config = dict(
    encoder_arch='resnext',
    encoder_activation='gelu',
    encoder_depths=[2, 2, 2, 2],
    encoder_kernel_size=3,
    fusion='prefix',
    fusion_encoder_width=128,
    fusion_encoder_norm_position='pre',
    fusion_encoder_activation='swiglu',
    fusion_encoder_head_dim=64,
    fusion_encoder_inner_norm=False,
    fusion_encoder_connector='mlp',
    lr=0.0011,
    weight_decay=0.2,
)
Rows from block 4 of the image encoder of a small model that answers yes/no questions on an image's attributes, named by matrix and row number. Rows with one number belong to one channel. Each number is 128 + 32 x the weight over its row's rms, rounded and kept within 0 to 255. All counts start at 0. Numbers have three digits each. After the name is the row's rms in percent of the matrix's.
After each channel's rows are labels from the 100 images, of 14976, where the channel reaches its highest value: "colour at peak" is the nearest of a few named colours to the mean colour under the peak. Only what is clearly more common there than usual is listed. The data: telescope images of galaxies (Galaxy Zoo DECaLS).
# convs1: grouped (8 groups) 3x3 conv, stride 2 (encoder.blocks.4.convs.1.weight, 256x32x3x3, each kernel summed), inputs within the group 0-31
# convs2: expand pointwise conv (encoder.blocks.4.convs.2.weight, 512x256x1x1, transposed), outputs 0-127

convs1.245 097:186192126176137179184122164103187126127149141149150138111161116108148136179126148139124132174177
convs2.245 107:162131126140146098173184177114133140076059110129150096099143138088154165081154180132141140117150145055144082138118120119150090103121160164127128137179109156152171156168115071162118134119177132147101110120138097143117186134114119077142146132158138170129188124145166153111175169127097140102104114086155167108163166114171128146147178102163092091174150174107109064169145152142150150144144
colour at peak: brown

convs1.3 098:117118122157114070097095131152175157106179138134103153129140144114058111066126184144080079118124
convs2.3 094:097135113080115176126078134177161046148128151133109142134121127213096131127122109138093150152064102109077178160114157165119155099135141164119160101100128145153152095066181105171141112189144088120159112161093182180133129062127124085117162125131120129136105060111170148172085109091123152147181111185102152172120131170087142109111105182150180136119146145163127145126161105102090109086113
colour at peak: grey; brown

convs1.116 100:116125214102130158181168120136217122172119111147118128123118113084132124146163169166102141110141
convs2.116 098:154146139149088177164121150223118139196134119124127137067115178173088095081119111097166186133119127093141170115151202222135138105139116152109093159127178113089105139094169104121112083171185148126134124065142143120098107157050118128124128113061084096106161147147157095148117149159094144140126140100119094229146109096155158109127088163115134143109108114170030149090134069171173115147143
colour at peak: brown; grey

convs1.61 054:160160149137138120192166153119073054144108196107140143180113143142112140158109130190128130143145
convs2.61 082:168166133183145158197159174152123132124068169143166103154085128081158146063131132141112130121110106080149116152134115140097119081081134115120162170103167144119127135139155069095109049062142161094091095120159105084107110144101095078141137124113126094161152138191089100132115140186107104163144161118104113139147128083210118135173172082142082168105115115142144099195094129201179085125170
colour at peak: brown

convs1.32 081:151151134149115120214159166116114090128142175136117144201082115076125131100084113170101124099131
convs2.32 087:178152094164121158203112126161133094134105146172207106113137135147158144116165146161107137131084090113104131155146169125135113114124164136153163222110174138140117110133143119118114105133153147135131118112182080098128127092078121116138148117124148118151168120149165136168115146143131083162131175091120140152095150063160108136178179066110100155135158163138077116164112124176131142130207
colour at peak: brown

convs1.10 171:107150132118083126135140122094138143139112166160127068055164089067138136133071095060131143135109
convs2.10 111:120183161143148137149133183116085190156090118112118089093126105099069138099093149111134140096210173120107131095106144121147122144107129117059087112161120061055089176058134138096144124116108085145114114097096079080064145159107136133133100047152112111066164132092138080135165140077120152117151132143137123108108114082100083051096071119090102128138100096170065137154151095183088103116107
colour at peak: grey

convs1.184 061:147131084116054102083090147123210135112128144140132153058116123126117115086093130115166139116084
convs2.184 098:138135150189199119147198153140142161116097089206178072115096122117123161119128131162104126106127165146111121145118107101110147136081090099146130195124103087145131141082110145121127135101131125113130085101138123109080135145106098107130149131212132148137164111138113139110142136109145140205115179105118191118108213122133114123142128106110109110122162157159118111171163119152088161102171
colour at peak: grey; brown

convs1.173 093:075165152105139159143083119110092163203118070119112081163121123095120102182152129152099127089130
convs2.173 085:148117144120087113143106122153113081167123099156084122148118128174089112116144115172076118179099114112085206117084144166113145089090149166107117139125100103117151134125108098157104062164148077117118101153117139177121110049133119111064130136101114122131129095116161127123098087060118139096128095163139082194148051120164117133169124159162184054129169130112121092131118132113138126113120
colour at peak: grey

convs1.194 131:146160060132103108077133143137068152129095068132144110095130151079134099124124071141070102101138
convs2.194 112:133079061083077128126064100173124057131104190156126136167093148154140100107127085124091155159039060094093126135163135164098101077130126150138144137098134175123162066123127067144095080182143139114158111146082136150104083074131088060094131132085123117130095085134144155139045109146111085086153070147085119168134103151123156126128146118157136101070134129095125135073139118089094104083126
colour at peak: brown; grey

convs1.27 130:112148159125097148152169108068130151160118161155129080066151077087145124138080090070141148150103
convs2.27 106:152162140156122165150144166104040156133107110115107132084141127096087128105084146108161151107198167134137134067113127144156119148123148150066045126141122083050126177091143127073120132134114049139132155099148088105097153199133143167150036051129150102026157147047138085141175207056104140122106127135144102119133105104107100069144102119147098146164102080141108132141144136157140118136115
colour at peak: grey

convs1.236 053:096099121118179135127175105132110142116097142072102158127132170132064134139169140171113135098218
convs2.236 122:138127167224200141157192147107145126075106122227179091148115088111146149134133154149091087104125155127113105158110069096121160085101138103146168149150075148145095133139071131076182107096129137122162110082144098098138135104129122090143161133198137130156141110143130129054137131116141123193141234094125213083115212095123039154129164120112100157141157156134114118166144152133108149143151
colour at peak: grey

convs1.1 150:099150139129089131140134115090158151138117174166120079049162108059129119119075099081125134125085
convs2.1 096:095181168159145142145128168111102200153118109101101095129137099137093125096113121115131130108204182108114133109106138104137139142110112073077096128165156090086069185076136145127130129100097097151065129114142116093053143183101127133113106090144110143084152135121116090171194157092131163133152130119149099120102110086147090063154067118073132152125106091186106142150143092199107089108108
colour at peak: grey

convs1.230 130:081158165139129074081137121142080158148132153090081179148142146147103159065126140166151138076112
convs2.230 096:148141148186132148160164143119112145114102147144136114097145129098176184123135221113109143120141200114140111123163114105149121110126150146113132126174116150146117208134131116117127115104121142152145115122143095112063214142084147112141106083156133114123160122130166132119176138143130148116075146139163125101112144114110085126100137119136098124196083139149075095186155131177134104118129
colour at peak: grey

convs1.226 074:187193130185129174192144172105184118122153132165153140115155123110131133174139144142126137158171
convs2.226 112:168099146163168098182204160121128146087076092138159085108135141081152179089173185155113107113150176079152056148111122099138117099113171149127134128172116130121152166173078088169116141116170129165130113095142121142119179127121136081134123120163170157117179133128159160081160173147107131084082115086171149101164147124185137116156200087145087072176148166131110067185150172123178134173147
colour at peak: brown

convs1.238 151:072133136124102057078148101156060140147126134093089135145112136151095137062129114140137109072097
convs2.238 082:165153164199128173168155155123109143119156126196110120076157126113107133147090160087128111113156177131140124093125138110182140130131153156076099104197112121107071160084117153092159129135094113175117144098079115144086194145092153124156133086124126100099145140074195086101193117090151145157089182104189117116121134140078122102100072130094120167166078087164079089176186116154106127133124
colour at peak: grey

convs1.228 127:134103070145133119138133157073133060084124079140134075090143103082129086118109131079071140129131
convs2.228 088:112132081088091115111077098150126065159141100136106165092104149131046117131146127170106133119105085119108158120122189091132089116135122122133098126112143092111138099054132095144174148155105074126143116151114130137155111060130133141097149158116087153117080110069131139183104115055131082105176121166090111163106122163126147138123063099111099152093161159134129174131096099117092131087135
colour at peak: brown

convs1.251 111:094126127149202109098162161130110136130113149074091142131182166129078130110116192147127186090123
convs2.251 078:130149168141162131156157158119165152061110129160190132129134131136144185114148159179097110103117163134123106175119104094113136108127138148140178158149138128155142177120090116148094133107123119132119097084167116116120132149077102122142183119179163151159156130126108152107132144127110121206151192094118178114099218126118081127097142096127100106125167173125093071158137139156100150108121
colour at peak: grey

convs1.60 104:134187124148122132204191114129117107131144184137089143221108151154131131115103120156145117110144
convs2.60 101:165148141153168123171170153141123113110121153175234117122090105116146155116141116116112133088113129132100108163177154121110127117123120116121156218119175143169132141106166144110089108116115159098111105101128115089101141107071100127130153126150105103169163091156112131169113143147131133181092186069122196140103174069109088140144143101124103091127104122140100120185127103165102143095213
colour at peak: brown; grey

convs1.133 101:120156131075076099083084138132124135108133161126167049154067123136144136122196140105133096102142
convs2.133 082:134182106133091147171119142143088127190118131092150090066143154100149123102143134136162179094138118131131144097193155162117078142112126100072083155125187081082108131144200130126079109130114116150077122121112070080064114118053114127095079069093081104081146110071127132183132087105084132107100101138123114159068120140108158069129109092065092134131109093164074191130130090149089106086198
colour at peak: brown; grey

convs1.35 109:109155110110114092167173159130099169122092159069060137184121133120094127075117083161128088127143
convs2.35 106:151106112152145142128141072156178088099186138151190185145095139130151146165128128096063134092066090161069109186151150108099102128157134154171192175108151176189136092154154133136134102130155151082211136140120133111154102088130089120125181190167128109191094078191129118150090116145156078179134172117098175141112143178113119191162179120130103090099109135086123117152136108109116150118204
colour at peak: brown; grey

convs1.224 127:085157170138120068081143122149076161153132146092079157156132145150098173071136137156162138082111
convs2.224 115:158154128154121127167154140135120143096106145155142116095150117114131178114137255114122122117129200116133097120151129115162115129119169144093121146194131135135114186131119124134137118128122139182129130105144104135072226142087146116136127104143142128112153125132182142140187142128137140123089123124194121120129139117128076115116125124118116130236103118150107078184146110150112112121133
colour at peak: grey

convs1.109 080:097098100144157065106104159105109090122055145088147085087139099151097161108143129105139110133061
convs2.109 101:159114093127103151136134137148103200140137149133197095178112199159170104116123113148190185145168117099208137123105148171102061103122119193108141182129147146112171109182120092128157100156137132119175090155182128146112124177171105100186106117115172102141153198165140122078127185112090127122130131138118118143183149103192157115174177065160162148129147147095190124128114158132189135199189
colour at peak: grey

convs1.19 117:089153097060166107109108102164136128107040135135144159174143147166109168097169107144100118142110
convs2.19 098:114101032091111141130069082178101060157102141154146108163082144186145115107117082129126140148066076054111160105167129132085079049103120154112135129103134146133141068127132047119132124186130141094096092125082132129104087102124090070084106110093112118142089099146145139127055101128090067120150099134101127170132128136067119126128160117151158157102138128093120138093082093097082111098148
colour at peak: grey; brown

convs1.253 140:074145156132118059076145115153082157156132153091094157155128153155095161067125136146158132076112
convs2.253 107:134172128144128151156128141124102146102112147153138108104142124111151167114126237111130130105125182103122095125150140113173109131122155135098125145204142111119093165107123126144129126096128134160135138099122104111084229130072147134124110092126137126119158113143148128158193139144122141126068126105191114115128145117131086099118123115119094138211098128146093098187143122164114123136134
colour at peak: grey

convs1.255 126:133104072151132118127131159074130070085129080145137094073140107073132084115106123083065137130130
convs2.255 093:110099090096097128114112072142140079159138130133060154098109143121044120159151098164132120093095081143109154124110168100117062117135129139137134111101157119133136100021138110164166154155118050109151127157090134129165107071138135142076146130116098137123094096083115162164086116078144088108180101171104107185104125137137137124116048101129110154103150139129117206119081091090073147090108
colour at peak: brown

convs1.62 077:184126179162162202143116153160195101120108153179122124115118141083129152143171137163106119159135
convs2.62 089:157145125108127092181131199149103143134105114144140099132128162122133135072069152086132193127156160096132152095134141169120093096098130164071127148152122144119162178092158085074067089136102107124091087110105090147094126145110112121135078054112104071093207109140120102112110114114057154100060119109113145154103160049114085083159108124186104057127094089175138128141174112169112093086151
colour at peak: grey

convs1.212 086:119111148111175133165109094096128118114181148081086130193103118146115117103101166077166181132074
convs2.212 075:138127162144177140133108155137070081153106081155100142007113189146101118093151119104122162152122128064148153080119127154145104062126150156085104129122144159115167124103164038080100083133141060138100126058149141141149153135126103103139079099135124082098149109122126177125127150085035136110092134128124172129166188061131185115171117132166122098114145178128060148146142157126142151121150
colour at peak: grey

convs1.149 086:112102214132106152116120102085079087177132095104143124150154124140157172170145167115187102138116
convs2.149 090:155096190138089087142131134173124103143128074129158127154122143175156107098098136129126147245124145129146172107118123191121167136142139153116110130119120075108147134140133108128065090183164102145084144126086160221139114101107147118127107121099141068111160145122159120118132120111097223087133080100116097149162108114154124111160142210155183037143112107147119106131146148136153082139160
colour at peak: grey

convs1.142 071:098087145118155154105177075082066080133142083055123128108164117092130121135126118106121153159089
convs2.142 096:188076159126095098149089136202140041117139109146134144172110174170150100111180126165094166201062078070127120148115187183129123070129131174116136178126148105135174096165110065175103067174164125136117126133118165156138121076134118090109144122105143161125150097171155169134098120122079164119128100097112113182162114144199129142204167127175156083103201171116153098095147147075150154138163
colour at peak: brown

convs1.171 088:168127183100159134147147082083147071095106166117106164151091097086140093122113080072147135102132
convs2.171 097:128103061142096126144105100167086081114077130124156083141070137135140148082109115119109139109073057061121084105160169130101092051106118121100118152099155086120148101155154013113094077151111144101100064120102121134134110082136074061141107114123114112107106105114116119140077110151085091140138103138068129146116117091108108108142123085123132112093127119091134114114098108108111101119192
colour at peak: brown; grey

convs1.180 102:228146167114151194157144143116138137139121133122160186160129080131193112151147142130132104115124
convs2.180 113:172185124152138149166160151187118108175133124107160118119100145133137162112105096099148169128126087138127159136153207144080105106104092123128133198104231082132131114126223089144075074130118134084098084129133135104101111127146080118127126110114093118110151107124120100242091128126129127137109121169094149178103111079152181127169103119115111139097088096164111165119126111190136103101229
colour at peak: brown

convs1.240 132:083142163138103066087156118164079154171120141098092150163116144165095153064128133157157130080117
convs2.240 107:147137157173125143169136139125114136106113133165134135112149127127120151129150239125115118109121189130135118124161124128187139127125190140105130136219116146129114157118133136157135124130162136206138148117128130116091220131094160130149120093146141132125141124127193155110200128138127131138094139113217115097125130120143121118107114124124119155209126145147091095156165103164112145136135
colour at peak: grey

convs1.225 135:079155158141116071078142127151073156161134149090089164154133151150097164073125133157156140070110
convs2.225 105:147165136184147151181138147101122131103127166148134124105127133126155183124138237126124121102130181100134116117167128137159129122112158145090141140198114125127116179102137107123137111110132131167123118137113108111060212134075143128151124077124122106104157112126174132123178142135140126134079125131179143121125124111111091092122103123126103145222117142141109085171163132150118117130124
colour at peak: grey

convs1.12 099:126065154156164158156156128099080121155159113117126151169060130167160073169148123160170158126136
convs2.12 098:153127109114065154131113114158091132169160090116144154086125201107119113113105113091214172136127102101215168110101158151130086121140125185102102138128158135082181121144157126110096110161166103134122123075154097127149131135161111116152106122057155122086127198099148111142122171131124097103125109123121093144168118101135158147156161118155144126115114118130123157085130173116135131139148
colour at peak: grey

convs1.137 090:172121139070101207151191147138150148146152151146143151131072091153164123157139132081140126174135
convs2.137 091:156110162172132180154125140121051149119147047151108174059139151112097100124108144093140147127172134152124122050063131131138138139176135129079060122146158128051150146139104140091133124127123043137144180021180137125098151140140145183175073079152152115060154165089158095113143211088114113161098156071126106108158122121115149069146115121133135134123110117089111076122171163128194161167119
colour at peak: grey

convs1.129 077:119156108144123048093078167111120150106182168144151056144143119166133136095173125141098131129165
convs2.129 097:150171105148092163190108140184080154147090129123125081119099171115121098089109110107142191119118088066124152094114183172088095081106131148088074153081226136099168105144217059135104062116166136092107097112181104116098115124135107104148096085080130111097135160116123103140104183145081107132137139144103110191177094066184177086217148114125111169110130114130097159097102126165174106144159
colour at peak: brown

convs1.189 075:211126157130147160160156145122120108103124151150140211156143081152213131136145117123115123144148
convs2.189 092:139197131151110176193148193186130116148095162088143122127112147105192141071144136073142155090129127099113152123155208180127103105114126115125129198141239130134132149176217101166063084135150167115081105108169115095079128135095113120126131132099103092117183115145117116219116139159106160130098088120127104160115108101204142117166140123107121120148098114173085135136117099200119082122197
colour at peak: brown; grey

convs1.25 157:118155144114084134143149115078138142145113163157129071061159084070139139132068088071127140143115
convs2.25 116:132168168150147149167136185111059171146121118126122114111135130102077142104081149117145137112233183135114128066101153128156133146128132096040063134148129093049097173048140146112115126112100083147094137121118095083084157154101134153124083039136128129028179132093141099125181144081125153130153124156165114127120100086106087047107081112113112146150104098161080135149162129170120098121125
colour at peak: grey

convs1.49 095:175146129126121149188147160159151116166121195155143125194125138163149136177146180182152127096119
convs2.49 099:196180130140148131180155168172121149174097109102191109100094133091112144075093132062129161107135133104120148123118140146116086111110112135115137216124161105128171143085154117139107097114125112101120089040137065082092131142076120103093134119130091119120191111126107076173139121117112119104065071089131128159107129079145098101159108111150098091134100106164066139154113110188138095099216
colour at peak: brown; grey

convs1.145 075:140115081090071137124133132108116102085161127124086143081097139139170070160162057113095134174132
convs2.145 079:155132127172159173162129131135042182116112083169141144082135148112102117107125125142146178114198112112145120053119121150145107115121130154064082166115145125092130119122113086072188101118137104130182116083168117094095112189129125148194032063138184116072140171082151125119116173083066110132099181121114188141163169063155141114150135101126123156128130092070142100140125150161170189192141
colour at peak: grey

convs1.229 132:080150165141119066090148116159075161159127145092090157168127147157096161068121143148159132081111
convs2.229 109:135161138190132158160149147110108123105120141154129111115150139109144178122145255129130131103133177120125115101173134116160126133125164147112118135201136124124097189105128121143142133126139136189142128120118119112092224133094147124140120097137114116114152125130172145127182133125121143133082138120192132121131147112143093105119107116108103139218095124148102099193140127158133122134131
colour at peak: grey

convs1.158 079:170140095123132162158151158122163148067118137180102160067121133153157082179124063131120107168128
convs2.158 076:127142138092111125112125127120088175142128081113151082064109166089098112082087107091172171117148114109210158057072149131137122090113138148077067156138122102070145145074146128105144107117133073128117103104147072084109114161124134144177047090070107112052147173084125062152158174082094126133136104092148102114146118081062137078126094094120082174119127070131101172085142139123123141149132
colour at peak: grey

convs1.156 088:102087203140117144118130089093082073170126093090133142156156136126147182171127167125182110144126
convs2.156 090:160093171144079075159134155160139117155135056163136124164135156180106096090089135110129130228113126098138172126080149169138157113121130184123120149144110076127151125127114136127078075200146086133090116110088173214133120109102122129120108123117133062129126123124142116117118086072076216108140085086121096170156123093150130115156128172166217069134136087142119100117147143114139088135127
colour at peak: grey

convs1.140 076:112180111170173077109090170114155150081163172150145078124175136139135130106180118178111120146152
convs2.140 108:150169119161078178162143145175098124161102135083140123119120166116128120081072122053126189130136119094145135122163186174139100106128110133091104175120224109082161114111201105152141095143165178119132124099170125116078104126113119127118095096078091139109158134164161056180117157175081122083126107125123096175127078114179151087203098116109127159128098089173091177088100098183158116140183
colour at peak: brown; grey

convs1.59 064:158146144120147150168159131123115111175106201121122155176117156190114130186110164167190151126149
convs2.59 092:165198136190162173200185198131124144098081098151154092115117147104148160089148118088116133117137137094143107135107143130104091106080107129116134169101168134135122150141152085093115066080128130121122082098192061109133134164090106094167108129132106053137173131139101126125120155140092114132092110073123126134122102070190120151173152075136089113111088104145096115154104138208152074153170
colour at peak: brown; grey

convs1.98 081:099085107147172073113098169104122098127069156079153091088145110155093158118143147104140097153071
convs2.98 092:144120113126119147143146154139127210130122114136188096138119216138145101126107118127187173150177129097202101113093145157106078080106117172101123173112155157121181111141107096112147084137139116123172101151153101154118116204178121103214121114129179096137161193128149103087131204093104121115102141119117140158189113125177162117171170047151154177127142107083179102119136144123192127212176
colour at peak: grey